From a checkpoint of a small CTC audio transcriber.
Model: log mel input, arch transformer, norm layernorm, activation relu, width 192.
Training: muon at rate 0.0018, batches of 64.
Rows from block 7, named by matrix and row number. Rows with one number belong to one attention dimension. Each number is 128 + 32 x the weight over its row's rms, rounded and kept within 0 to 255. All counts start at 0. After the name is the row's rms in percent of the matrix's.
# v: attention value (model.blocks.7.attn.v.weight, 192x192), inputs 96-191
# proj: attention output (model.blocks.7.attn.proj.weight, 192x192, transposed), outputs 96-191
v.139 104 [122  92 122 119 139 145 118 133 117  90 116 134  70 107 118 127 166 126 129 106 133 200  81 168 136 119 138 138 136 163 102 132 134 124 118 174 153 156 104 134 136 132 174 133 141 120  93  72  85  87 106 110 133 150 149 166 126 141 145 164 151  95 176 126 140 184 139 101 162 128 173 155 105 107 162 126 133  91  99 134 149 105 145 189 106 143 121  93  96 162 109 101 157 194 116  69]
proj.139 104 [118 171 122 137 121 105  89 110 137 114 164 118 163 120 167 172 142 135  94 163 111 114 136  80 135 100 101 171  99 123 145 128 198 147 145  60 130  88 144  67 130  81 167 149 154  91 143 157 173 128 110 159 111 132  72 138 129  98 137 112 146 115 146  75 144 112 108 131  92 135  98 113 186 121 131 141 149 119 155 134 151 138 151 141 123 120  91 108 150 121 113 156 144 190  85 209]
v.140 107 [133 137 122 135  95  81 118 142 140  82  96 189 108 121 116  91 116  87 185  55 124 108 119 101  98 123 101 128 111 149  87  72 120 102 160 110  85 106 177 109  79 176 182 112 143 145  91 104 116 123  82 118 187 123 159 118  91 129 136 146  93 124 172 139 132 106 112 104 128 174 196 118  87 163 127 102 161 189 121 103 165  62 159 112 143 173 150 126 145 151 129 139 130 145 154  44]
proj.140 101 [153  79 139 155 143 154 179 127 104 158 191 119 112 116  96 176 128 105  78 163 169 153  72 188 114  96 136 125 128 151 115 112 145 114  81  91 226 153  90  68 146  76  99  84 137 114 105 100 118 134 111  90 225 104 134 133  85 129 124 145 211  90 161  38 156 102 141 170  92 106 106 103 165 125 151 105 130 146  66  56 147 129 166 131 144  55 118 174 169 157 135 143 140 115 148 125]
v.141 104 [129 110 137 109 109 141 148  80 126 167  92 188 124 154  95 166 199 142 153 191 117 112 115 167  76 129 119 110 148 165 194 128 109 113  92 113 119 116 141 166 158 189 153 153 151 105 145 125 156 120 186 105 188 113 161 155 156 113 111 154 138 129 113  95 170 107 124 116 172  96 137 127 119 145 142 135 138 112 158  58 114 177 112  73 131 142 127 127 160 195 155 153 155 181 158  86]
proj.141 097 [131 124 137 116 165  82 163 131  80 160 111  91  91 139 109  92 154 150  85 102 175 165 131 197 116 175 142 123 105 136  68 122 161 156 148 145 125 174 126 137  95 100 148 108  93 162  87 161 127 146  90 157 136 181 118  93 146  85 133 116 106 160 113 173 162 189 155 169  96 163 168 123 111  97  89  95 118 129 122 134 150 105 121 153  82 141 167 208 143  93  96 105 125  41  96 153]
v.142 092 [119  85  52 130 184 181 109 165 161  89 103 136 108  80 185 115 114 103  70 125 117  52 101  91 113 129 128 105 109 107 101 141 144 137 137 109  78  97 171 139 138 147 164 111  89 101 160 164 114 124 164  44  86 120 132 142 140 151 132 176 111 117 138 115  93 105 118 164 127 103 139  82  95 106 186 174 129 139 171 139  94 133 139 153 132  83 179 194 144 201 104  99 152 114 205 119]
proj.142 095 [145 167 157  92  88 105 114 144  67 156 106 136 128 155  82 109 143 121 146 130 155 117 143 168 143 104 132 104 134  80 175 153 162  76 151 105  92 130 134 106 126 105 107 133 163 131 126 146  90 120 147 195 104 130 131 123 147 121  90  15 134 132  70 170 162 195 178 104  97 155  65 131 160 192 135 124 107 137 160  84 111 146 119 149  82 114 106 116 134 103 154 119 127  93 129  98]
v.143 101 [180  64 152 137 136 159  85  89 101 127  83 188 161  94 111 166  69 204 106 143 146 157 128  94 130 164 130  98 143 145 126  84  73 173 143 152  86 187 119  87 148  73 106 127 135 140  91  84 129 161 127 104 138 113 115 163 149 140 176 108 120 144 135 141  79  69 171 109 158 100 162 137  58 148 113 181 105 101  75 132 163 124  81 108  84  94 167 158  37 141 103 151 123 109 157 180]
proj.143 104 [ 96 152 116 104  95 115 137 161 129 124 198 160 109 120 182 184 137  85 153 141 113 113 101 139 119  96 121 178 140 142 179 139 165 106 129 118 192 112 126 196 114 141 153 116 122  84 173 115 151 104 167 134 132 143 168 124 130 123  94 136 113 122 104 122 126 172 114 149  96 168 146 171 177  88 139 126 133  92 133 166 128 154 204 137 174 172 131 143 150  63 192 138  88 138 123 122]
v.144 099 [163 116 108  81 102 138 144  98 107 119  99 152 117 168 148  93 106 118 112 107 140 128 126 119 127  25 122 208  95 108 109 143  97  88 136 124 147 132 134 140 129 134  69 103 124 117 191 104 137 130 134 136  79 156 117 146 115 102  52 160 125  97 180 118 105 117 166 197 138 126  82 132 157 138 118  46  98 186 107  96  74 130 168  48  98 121 152 115 147 128 105 140 113  77 168 128]
proj.144 102 [106 177 168 139 156 120 133 134 162  88 148 144 158 148 148 171 182 140 154 163  63 137  93 182 120 209 162  98 120 167  89 112 143  95 141 166 157  82 116 143 133 140 166 128 137 133  96 159 119  94  87 166 115  84 133 113 120 158 181  98 137  97 117  79 147 112 138 140 129 110 192 176 156 164 136 139 155  77  98 227 161 105  71 146 139 167  90 105 145  75 144 138 138 145  90  89]
v.145 099 [ 52 114 116 159 149 193 121 153  72 126 163 179 125 141  87  66 112 118 155  75 154 117 156 139 122 164 110 110 119 143 154 146 135 136  56 125 135 146 176 167  97  96 100  77 143 134 120 172 123 141  96 115  95 114 189 153 208 131 144  86  95 112 151 144  82  83 111 115 118  94 136 114 116 126 118  97 131 119 171 135 140 176 117 119 191 141 158 100 132 153 134 156 181  78 149 128]
proj.145 108 [153 149 142 122 151  71 134  88 155 145 135 118 102  79 169 131 115  98 107 200 112 129 130  83 117 157 154 140  92  72 133 158 138  83 116 169 107 144 120  95 114 138 123 181 145  82 145 123 166 113 166  90 127 152  87  79  78 126 135 186 101  58 103 109 129 150 156 107 106 167  95  96 177 136 107 151 103 138 216 158 136 118 133 137  59 165 121 134  98 129  84 124 113 188 115 105]
v.146 104 [181  86  87 129 108 181 198 156 160 125 142  93 144 133 144 120 138 154 151 116  86 117 144 146 135  94 139 142 164 120  89  90 134 157  62 158  88 120 157 180 143 177 174 127 171 191 163  89 140  49 161 109 144 138  84 102  82 121 135  97 117  77 109  71 133 128 117 115 179 135  64 160 143 135  84 175 124 136  71 107 174 116  62  87 100 135 134 118  70 109 102 117 151 126  94 118]
proj.146 106 [ 51 117  98 147 159  70 118 117  49 172 143 121 128 160  96  90 142 124 110 117 152 116 128  86 136 164 106  33 159 119 138 117  66 117 137 108 125 170 123  95 105  71 131 101 120 133 101 131 152 203 136 140  83  96 153 154 135 145 110 109 137 185  99 119  82 130 115 129 125 108  84 121  61 135 181 135 143  83 116 154  70 178 173 144  59  78  48 128 150 165 161 138 123 118 205 131]
v.147 101 [172  97 133  65 155  98 145 148  95 142 118  96  66 165 104  90  96 121 184 127 144 130  99 157 158 120 122 149 138 137 151 171  85  93 160 133 160 130 148 100 149  98 107  76 157  93 125 162 110 129 104 140  74 158 143 111  65 110 161  95 138  87 108 165 175 162 146 102 121 210  88 145 117 153  96 109  97 119 148  79 156 113 139 149 123 141  64 147 218 103 106 170 140  95  95 171]
proj.147 103 [105 104 172 181  94 132  76 119 125 127 157 128 129  68 132 129 113  76 126 112 118 182 189  72  98 105 160 136 127  81 133 113 158 125  72 161 139 137 102 173 147 146 148 193  90 133  97 164 120 124 113 152  91 110 158 148 141 164 135 157 110 166 122  95 130 105 135 126 154  46  89 109 130 123 153 112 155 184 133 127 171 135 121 111 166 149 151 134 127 153 161 122 150 194 105 129]
v.148 111 [137 127 178 105 112 137 152 103 166 191 175 173 182 131 122  79 147 137 113 115  85  66 131 136 102 145 126 108 116 106 108 145 119 133 197  96  79 156 189 144 141 185 201 112 126 144 143 106  80 116 149 127  82 153  76 148 123 156 141 133 111 171 149 139 167 126 189 130 160 157 109 123 170 138 135 188 105 155 169 105 187 144 113 109 126 158 149 131 121  76 151 120 117 130 142 101]
proj.148 109 [113 146 120 139 125 102 155 165  90 109  96 146  83  65 115 143 131  92 105 101 146 189 112 158 123 170 169 183 130  76 181 106  89 127  94 131 117  96  90 139  78 132  88 159  87 134 117 188 191 152 103  96 148  79 190 142 142 137 129 156  98 118 159 145  85 103 144 117  98  92 136 183 127 126  99  98 145 141  90 142 116 112 119 106 118  80 208 107 133 163 118 121 124 102 140 134]
v.149 106 [142 123  92 159 143 142 148 106 141  75 139 114  67 130  85 167 155 159 148 147  95  73 126 150 188 141 145 174 174 105 110 166 104 136 169 102 154 109 155 183 121 172  98 116 151 115  95 183 108 142 113  85 143 138 157  89  92  88 101 128 136 153 153 144 131  88  94 152 101 126 118  75 111 146 115 128 155 126  65 108 153 157 180 144 112 156  73 125 142  83 139 147  75 160 114 158]
proj.149 106 [151  98 134 132 125 159 122  70 148 167 119 157 184 161 155  86 109 110 128 121 138 224 178  87 158  91 104 146 164 126  87 145 117 133 129 169  99 112  89 124  44  99  82 108 150 178 132 129 135 128 140 200 128 164 105 131 136 151 150 123  53 185  96 109  83 117 198 104 123 116  99 224 171 145 150  82 139 187 163 105  87  86 130 110 157 159  82 175 144 144 148 116 124  78 117  79]
v.150 099 [123 113 123 174 130  86 179 109 119 144  90 127  65 101 143 138  94 191 142 111 206 147 165 140 118 131 136  58 145 156 131 114 120 157 180 148 172 169 123 176  69 124 108 101 149 134 110 113 119 163 138 153 117  94 112  97 198  57 122 158 123 175  89 132 153 121 136 168  90 106  75  95 151  85 162 133 182  91 121  98 113  81 191 109  74 138 124 104 133 116  72 105 154 165 115  99]
proj.150 096 [116 115  88 122 140 140  80 101 101 135 161 167 147 148 144 113  92 136 109 134 110 119 167  88 165  90  71 117  85 117 167 127 123 122  63 113 105 102 191  67 184 136 163  96 139 118 140 160 127 179 161 125 138 156 156 137  67 157 140 152 159  79 172 135  34  72 103 100 170 145 169 157 110 106 184 193  85 121 115 134 116 136  60 121 185 131 152 114 127  51 164 115 136 122 138 159]
v.151 101 [127 144 122 136 172 158 120 152 158 138  93 206 178 106 122 143  86 128  91 120 129 147 145  89  74 127 162 107 150 118 143 101 115  65 109  96 147 131 101 101 177 112 131 120 146 145 150 101 138 153 133  65 143 152 102 108  98 131 120 174 114 105 140 155 132 178 118 180 178 134 144  79  71 103 132 140 145 165 156  82 165 129  98 192  87  67 115 140 158 147 127 131 153 117  94 169]
proj.151 103 [124 101 132 129 145  84  82 112 137 100  66  86 138 123 146 108 151  98 119 139 178 103  38 111 142 107 117 142 110 146 123 144 170 133 158 145  89 130 168 138 114 175 171 118 125 167 134 200 144 101 144 209 105 117  95 144 177 162  87 122 180 157 167  63 139  92 130 103 130 148 120 154 126 136  97 126 103  52 155  89 161  86 105 101 119 182  94 146  98 161 130 164 124 126 112 129]
v.152 102 [129 195 155 178 186 134 153 137 147 158 167  63 117 120 174 136 169 138  93  82 124 115 201  53 124 143 167 120 175 138 154 108 104 179 105  92  67 118 155 124  99  91 109 112 149 144 155 122 112 129 135 137 111 137 181 163  71 153 117  96 132 149  47 148 127 189 168 112 166  95 103  97 130 116 132  90  96 108 114 147  68 150 156 130  80 142  84  87 160 112 160 178 154 146 158 175]
proj.152 111 [127 160 109 169 102 144 118 132 115  94 125 160 156 117  56  99 120 170 148 188 134  47 108 110 118 165 115 136  71  92  54 155 118 112  97 118 145  88 117 130 100 118 171 145 104 114 107 147 148 165 172 103 122  92  62  49 100 168 141 154 100 122 182 122 108  71 129 116  90 163 154 146 106 135 203 159  84 155 122 139 184 171 152 130 191 101 148  79 151 103 126 134 132  92 124  99]
v.153 114 [ 95 172 143 153  85 120 111 130 113  92 136 196 150 144 107 124 124  99 118 111 142 122 133 146  88  61 118 156 158 105 111 124 168 103 155 153 195 120  78 116 102 130 120 142 165 131 189 130  98  97 124  89 118 130 131 128 102 194 129  99 109 113 148 114 144 143 169  83  98 118 184 184 202 132 113 165 117 125 161 145 175  85 170  89 121  74 206 148 156 116 104 149 106 166  85  78]
proj.153 116 [163 112 148 122 103 104 134  69 126 124  86 106 155 128 190 111 111 164 204  77 119 182 152 102 147 177 159 149  55 150 103 100 125 105  84 102 152 135 126 186 186 142 128 158 138 179 126 165 120 102 125 140 160 150 143  80 164  44 120 126 152 131 148 152  64 121  88 171 117  51  90  89 140 121 120 123  89 116  99 141 104 189 127 111  86 159 105 147 130 170  98 130  83  50 155 130]
v.154 098 [ 96 108 151 169 151 145 130 119 116 103 166  95 130  89 126 168 134 134 125 157 154 136 115 165  46 128 169  76 154 144 160 214 122 114 114 172 109 130  84 133 169 152 107 191 123 110 169 143 194 133  58 112 189 155 138 176 106 148 164 105 134 131 168  74 148 181 138 150 212 124 125 148 158 117 101 103 154  86 145 136 153 101 120 156  85 133 116 111  92 125 166  87 202 136 127 136]
proj.154 106 [168 107  48 146 164 101 131 113 167  93  87 160 100 160 122 132 161  86 172 129 142 107 151  98 166 142 103 150 117 139 128 116 118 103 143  46 137 155 141 115 122 107 110 104 166 118  84 141 107 151 207  77 115  97 190  49 172 129  75 194 130 134 135 171  92  89 151 119  93 143 108 111 126 106 134 127  98 145 126 130 123 191 188 150 129 109 166 114 182 153  82 197 127 108  92 132]
v.155 111 [177 115 190 131 131 113 152 134 134 144  76 178  75 135  68 119 143 147 143 154  84 131 145  98 219 100 111  96 134 145 150 143 105 170 179 191 131  99 116 133 109 151 155 163  89 119 120 108 126 155 154 127 147 163 130 126 105  71 109 127  66 105 119 155 113 117 108  98 141 126 148 155 106 132 145 135 174 124 190 140 140 127 172 169  86 151 126 177 164 108 104 141 120 163 115 122]
proj.155 109 [132 113 114 149 156 198 152 100 104  79 115  89 141  60 126 164 146 170 159 160 158 228 130 144  88 107 129 159 148 127 128 105 108 132 130 156 108 141 125  92 114 138 102 103  88 107 176 135 133 140 130 137 117 127 140 121 130 133 181 117 127 146 108 136 167  96 154 115 111 118 176  77 136  73 153 181 135 137  89  84 146 106  56 101 148  92 188 127  96  99 138 131 177 127 134 194]