config.yaml
model: "CTC audio transcriber"
dataset: "short read English sentences (LibriTTS-R)"
train_examples: 26041
n_mels: 40
hop_length: 160
input: "log_mel"
spec_augment: true
win_length: 512
tokenizer: "char"
vocab_size: 32
arch: "transformer"
norm: "layernorm"
norm_position: "pre"
hidden_act: "relu"
mlp_ratio: 4
head_dim: 16
fused_qkv: false
bias: "all"
qk_norm: false
parallel_block: true
dropout: 0.1
inner_norm: false
drop_path: 0.15
subsampling: 2
layers: 16
width: 192
positions: "rope"
init: "xavier_uniform"
residual_init: "zero_last"
optimizer: "muon"
muon_scale: "match_rms_adamw"
learning_rate: 0.0018
momentum: 0.9
nesterov: true
orthogonalizer: "newton_schulz_5"
adamw_lr_other_params: 0.001
gradient_noise: 0.1
max_steps: 9300
batch_size: 64
epochs: 22.9
lr_schedule: "step"
warmup_steps: 1860
weight_decay: 0.0
adamw_weight_decay_other_params: 0
Rows from block 5 of a small CTC audio transcriber, named by matrix and row number. Rows with one number belong to one neuron. Each number is 128 + 32 x the weight over its row's rms, rounded and kept within 0 to 255. All counts start at 0. Numbers have three digits each.
After each neuron's rows are labels from the 100 clips, of 14976, where the neuron reaches its highest value: "responds to" is what is common among them. Only what is clearly more common there than usual is listed. The data: short read English sentences (LibriTTS-R). In brackets: how many of the 100, against the usual share in percent.
# fc1: MLP up (model.blocks.5.mlp.fc1.weight, 768x192), inputs 0-191
# fc2: MLP down (model.blocks.5.mlp.fc2.weight, 192x768, transposed), outputs 0-191

fc1.393:123120084118124122132173128042181066141157162093161197133119132160151121090125118134115113153094124178130092191139160116101145098175092116183188071071136100099177058143185133106092128096156097108094119110163105149090169188116191202134121137138071137124109186125153104131102153124127133114124137130122126165125155157129182113108152089119210160152072184136114153169155129131132108197122121209136143140099124104164130130101168138144089125154122139102140124146128092094160148157118109179072122146146138120104128070073101188106170128130111130114180180105132127155092155098133108195
fc2.393:063125145158126095106149110172120126086088077126129114122097125045080103148089154174133151129115075110117135122133157124175122141099137134119089145130122170072143159125090131164086083156138146115166185127146111093122146123168146174143103108140126143134125149101115102144112175125167179160177134136187071098139149151125081147120117130123121125136137051120201114159135088197071112045164152077115187111162141162151180130177088121058212152152101128183101165094169141108134107134134120114112130073153126145121131112081072178143121165121094148077082074156167113137160164120091066141
responds to: the word "and" (26 vs 10.3)

fc1.642:137093143151156108099156100174116096195168140123126087124109063128103144157131088099129115121127092065099092043165108097151089126109131105129102095158094134187140150101117130138142103141148146089068108099081098158145112165167109122151145148086087158137103120124124174111120137132178126095155043083053151127151155150079141128131132140160111133161081127160096149153138074089178188104153138120080117063084101140123168156140103109127115201142112181150167102186143122160117161124128125169130110118062094134139107065134157080131097062183083167192135098185138123122111095153176129076
fc2.642:071140080105147110167110154155139083058125125136130201061153122126137108086135098104101124154146126158166185172114127130124134151123087108089159163102127134116169090143066140132112189109099131111100135121151150135071185125119140139127122140179155145122143125141141098123146091090121120163083225178209120140116111142105060120096108110069075138077112143099162150093094175125160146092127114096171145118145145051122126159170164158119170116089175111098098161076104145115120118155086186129142099166192158107085120193118135148058116197086154147088109127092103153146164096099108137147
responds to: the word "he" (33 vs 11.1)

fc1.397:045144113153173106137101093095120118145145104082111136134125195152164139140092138136098099084152123095139132199102094128130174139106124112157109092153170114168145109107141089135120111141131136112137142175110103140157148052147182118130156111083074178076073146181146084166169131153111063144152115107122076086147149100138200090202109123092093103177140090111122154108135162165164171118161120089148143133209168165140155096088162069085101187117137079155116147163139122172132124094176131157131136107121157047085133156122098116158071090158146095126175155086149147110125131170105176107
fc2.397:196113125120161175143148075139124106134172129132094144179191127157091121114136095108122150148119148173104163115174138105181071132120144170091090166108113186139165167103160128178149141061144167100155087129161154074149134105128105122115106113086205099172159113100149121097084146115131144092145101155120138170164087111119076088145070151154135161087155179135125156098114055077124132162148131155143103154057164125091114134150105172139135101158076111161140122075125128079061097150032173094080114129148111141148098110170161131164163152087192130142119133115121113203116101156088125156
responds to: voice: male (80 vs 46)

fc1.644:132112118165142101062078087122108152115139088043110092124153070137186053156169163128105097148087109029120092151080106122098150166131175126098118115161064135149143132115145112095180146145121109107096116107162131160168095112134163128168099091112140091118150126066120105158170139108181101135212074146081135168102081164129117116161146132137125177154143156131102145119163136078211110111129109083155134094164103140146130070094126154181160171123156122098118124105172162100143089219112113121153109131148117118099181094086107050127145120139124131069157122156100160120125119126158142118
fc2.644:146132129057100157129127158140112071056089113229122170079143180116113184120109113159161113157180097168134166127166127052119094154119086178149123106133171177130104150118132145150119169180103149144134190115131088159063160131186073167077109105071060121116164157171150104088098110136062146082095163072156154095150125091125152138127144106082149116173096135069120140104112107155101111130151151104087075141075142069149116113149135137110082151110075128182121092141120108124129095151130111139104125141102138131144108130167105126201132142095143118151137145126145049125133087168099107114
responds to: the word "he" (76 vs 11.1); voice: male (76 vs 46)

fc1.34:069169127147141114140134106113085148094106085121182147121079150074121134106179148127108138108036162020161104178110144114134105125154100132143124039088129112075105101103186174111147151097116088126094122181140173091136094125125144116145181156076101120108136170156138113123083087159135100151116119155174112147094137117113123064101165107125103148132121083119144108121110182113187116073116163124100155029164146146141107121112114144169118227094154140132189145103160112127109155101116122138180145155037124094145121126080137104140172095114118135098177168118136130146162115125123096096
fc2.34:139097159144122159123173125135118095093106122156074155136114141100119128114111138116143181134149085137065139145087120109100107154087062128119177079134102133191161130160103137095111056183127156120147123162160102064066150054134103110151128120124113147119178085123148117155201171095115114143130073153101161109150118179110132142073002166112122101135093056083074132127172158097124081166127147137200133167114150175161185109116084083126120121135119106147108109135106167120122128135148131142122144152211160138100144142142096213150114155137159155077109113127175095085111137101102112133
responds to: the word "he" (29 vs 11.1)

fc1.138:101123118119166149114178095126116096125098096042094113092158196100151120080127116116122097173161115125163163139152187166176075164139105065131158128124139106090103125136135140091139075096078100138083131178148066089153099135088166193144152113062139135084073121157127074148135133069090111158145169158114152170091116179061101162114102157106115136133098154151101093118117143106085178143141141143166123115123071132106104093145128138164109203158163133138151048116097152089143119109090158186121160109065136202160140090126091118140112109137123105105137178151105184140156121160144127188
fc2.138:086094099148139097133127098100066196148131089096140079114090160168109145159130119139143144146131109124113111145068141163061112172110158115106072159129151145080202114079142166137106095121130088172073101066153149101150110089146122119076104104062101078112171098113123117100140179117104106196126152132087146120125162113072081107126106168144098116101116070111184139098164059106131116099129118089174115154129136180172145132126149160105134117086158154135126078099149170108099151163102184096195134123130177165061103193117152109135158128098071099154157125137202059140115100131107126128
responds to: the word "he" (76 vs 11.1)

fc1.353:152126106109145095172173176085160098146092117142172173135140144155185128115149065207179084133128156124108136114121137083124116124132164174109120088128117090151111107065150133080114204101108156124078124150147099126124139142132107097146061102131136076150063104154135077174134131108159152132120164065130247101106123110169205182133129102098143077130113107143145117141074130148145102111136151132138130160138097144124150107185095082114110110137146157165129102111102108153165132137126128153135091106077074126168052128136142165138182132106180187158144082060141121124147120172111211121
fc2.353:124139145162171151093092159090124145147099138104101103122101165150071074123092180121081165144105138094193103111158220172169173097097099139119130162099085161095092127173078120072129130085095155158206113103121131078132117171104145141074173166154127117106172124122139076102119082139105110121093112148117129129184140143117130110137103164114084157114157125153102102105152129135136131125130105107139131082095071158138118183055191126116107136149152117146120110132156121129113147182103172125149102051170160153119135127173126111142060130122069111143144135196093240125097108059166106138
responds to: the word "we" (28 vs 3)

fc1.380:133106102132084080101122099123149138096083159146153108087123071124153179099097110125159219150124106126103117127072100141119146134184132091111139139106131146121106109105143137118186119194138200127100207115070095138109084092150136140141146099105125119150130130151158122126148115105121094132172103132121136149104123058068066108113154155134106164065124107132167139055091088135089149118152085117182105185092081097098116075117072128082109114182128141039119144138110074123102127158173162177128138109146093114098100134047072102190125103151125068135149173137122127102153156137065097141
fc2.380:142193189123213153163151110121160118141145104096099119147165160125122101160133153165104128138192119163104129151177160195160136115105197167139120095146121110141179150157149084146137153063088097103093086205161133077138189096075174153165136174128047098134096131179165105153119100124162204131107121121140099102128155136173158095112119103103146076145138107143111072151144142137129118148111104180104091085123104137123098121066162119110145144169125092148147120129081105120121137138095155132130024126164137108132120157146161113128167191094121156134115129191125152173103130153144057081
responds to: voice: male (75 vs 46)

fc1.702:081138100127132174115111088151136149110148154169086130126120131106211168118152085151154152147075105132104142071179070140187127090121095145122138103121182115163101224100151165087107184088129120135110151084099163086086111123132121167110134124080121108121127061101142078124132186171150091167126142082117133103166089112148167175104065145030102127123136116115157109104134083111125138137129154200124175109133114096171184105104057128066156104091124196106150111135178146162114126143080122122128108077121098171148111095147125148166153153131142116154098136114117101091123066147200132129
fc2.702:137116141092120179106100147109179145112128148104092116117118190162116122169128161148081098157149153147132124198154098101191100123184136120094102225154142100122099185073122113158087148123137079150055071123104110144101175103096177116082074133189111087123159155126160131163129114109147169147099127175180124146103134201158104138139110132126082071093170146122105085121126146130126119104210109133140145072163103136124069167148122079123107107158093129183103138154086144142123125139090126083120118146092158149095077168128081172151120159111143093142164126138096144141168116057064190099
responds to: the word "we" (55 vs 3)

fc1.413:115120105107120078121161124157062155117114119107082080072113074100109106127147118091058153170174162140127101103176119080072146123094134120102120103127131168177097140100172090070115110144163111106133101172162074109155105093150079130134147171093104125120186140163120088121127152183143195157126119156189082160111116154180142098155114178099156162127162130105112116156075087082158164122072119124140181135076183131090075173105176101144093171091119135137131114083123162101123147154154138140151036100146124111181150139114163099141122119121121086174137157120180106044137156161124086170
fc2.413:145172143190115146157113160089078084175142166163092134170118168174097199161165119108170119095112113180131137145071144184170089125131120078199122124131076103117149109168133158170135141144126183146147120102124114121136114178157136138061069086195117090102164085101073167198100117111123128122084080127110141097109099064174134106161142102120062142082142144147168183084164142144155146140136129193119099096166153144125147171138130162109121112212144122120166134162101120113122127115081135092118144174178144117131115117120138176175140102170111121157108064160089164141109111147097164080
responds to: voice: male (88 vs 46)

fc1.82:182120147115163097098132069160139127083111102074142116121067085074125074146086108171111119109143119132100098174200158116128125155174070098169110120166082133131141094163120134133182096162116137133117121134090172172129129099172141078115118175132102158100102162150209184158078092186117137084134184141091106104130132150106122114148170116113149156158079126129104115149072196074151127144137079145114171108183159093145184163144140106126153133146168156049117120108179193118145112096144074164184103149162149172111107153065172087090109098170116154101118087152113132117133152139155138105
fc2.82:165121156166143099172060108141108091165177149137135147149103118131108161123171116147144084152155135142162128071087140197133101156148146144086138105143185113150150151062147114075113161153132101112130148087121151103169193107137076133121118106173123181194160074056161122138125156125140135173165083194150047110126155118154109135147107111125096122108174099097128151112182149207132138116132097135113134162055083164162074107129099152125133143147113148194142130097160049176126121095113207090108190119151122105121120099160128098171123120137106167052069135144148151108169134137117109115
responds to: voice: female (97 vs 54)

fc1.375:149089148155141071106122178138140080160130087154162090194121094074141103113105143097077163162086122145120105162139105161143067164103141137136128106146119119142110159133171131168110168142098193132161115106116160129144091134125106112135107165122129097092104091153019141168061143155174114191106146090052165159140143102127150132092163124169164115207144168099141095148134120164120144149091082153159163111124131154095090212117127166185105126160108105102147109133123130131186169078139104123086130068149111097160102144089081187102122137133173211164123148086135124163122108115185162124
fc2.375:112156172074157158118104087156124181111085122117080149057195154142135169115151125140173137122174172097144085128123093123108091085110127123151171146117126135091183111146086142138126109167109083117085098122144130000149117126131174129153137146127158103161177150083161088026120135152122105040137118200145144117134159165164078082100108124129110148106109129133128171089147114114130139143100143123100109165118120161143109118148105079051135100133167163083086131135131146096092093106115069161154157142123186138098134128147130123140139121111141064147063150156147051124163176159137116146
responds to: voice: female (93 vs 54)

fc1.613:141105117156099123111115131139133083122128124091140108098091131113135095092117092144172091139128134107120093084111125124092125100145101119083123130173177154127122152113092213128128128148187133092120123084113125130140110210107139210104152080114174147133123140137159089135102083170119090163130083111170077087121156151192140133084123147039093110137101150133114164108152187121207143150129154157125165193112144193057083098131152130110123177130198101108109105130163130115112082109149167186150143177126121085129159078153127093055130134159108194165102115078169118054157132152118184135
fc2.613:120171120130129136115114098141133136115178130152126097142176176107126116190150086097095179077129140176121134093123137123125069123063209054116134132102098136140154102109180134138134108106122118132112112180154133145143107103086114125096172172160142117108143128167161065128125158120138123132094133169196105182161126144128144143112116128162105102140143142172169060089145077179144071140158130066113136073127067107130071128159174141151103090189107150134120125206125198143095137168159130058148132106114110150163067170115112194190116132157140056111140082171158131104066119132108145167
responds to: voice: male (85 vs 46)

fc1.434:136164128148139074144096127201104171101087132127118111108149112121163128069125107112147124185133175158114091128125123105128124145172145142142086133110112175169138162117136105129085107183098102145138152169147140134207118079132109166129126125148106197061162058119122158084141139094137152132127138081131138199126112087164137112125185105149079094131105129189101096090205124106126142117148092033136143153103106111153144137108163143150183159051218080133178069120160216120155159111111137173200172162131102124146096132136139120140149114118141090118128158120095093124157158127166159086
fc2.434:124109113073119141104143087131087093145121079153182100135122120126060183178091142101094141113173111095086143121188126103158090128116119150126112108081144109155151120122088157122145161046197117186106112120138152132107162123120116083081135106102141106139174129181125149140097136085126095165106100151145100085126203203151085120142120064114143089200111174138171148102106171157129039159107109119173128153137162162141102173140140166075102168180142229167100123067145149137132188120143161122083176104132175192109150135120151078136139153115122156087136129139130136115129145087122110121
responds to: the word "he" (41 vs 11.1)

fc1.31:120090170126145090096099164112189129124170183109185107101117114090106097103106110150097088061126146188111160178161130172120091137146128122180137126155127097115130072149113166084155129088108140122097076173100137121131138166222117169154089123147163086163102168148082138181125122087140110127185171168133153139161087161124117071173140166142130092162089170144148180164142140128118180157135123164094105109148139172071101173163120100139138094145121080128122187178108122098165137103086131120143124134187142065115176049145084139110156050130112094151097146111080150123107130155071145105
fc2.31:080117145137158181108117118119063177150104071152133149113114143127152101131127118126156146134113112143106136120151196110129168178141082126055096094156159099142137183103161065155149211202204107186150134124143112083162107133087169119139114140129081167094089108125178134129159137200147124136101083161136077101166138083142119077110086102154123130157106096150102085141081134104114089066160101123147159091138078092172143104135114139153174096152114142153187073058164127196135108107109170144102128131069115165164075173119129075139142123144118163085118139105125119129150105099177085112
responds to: voice: male (94 vs 46)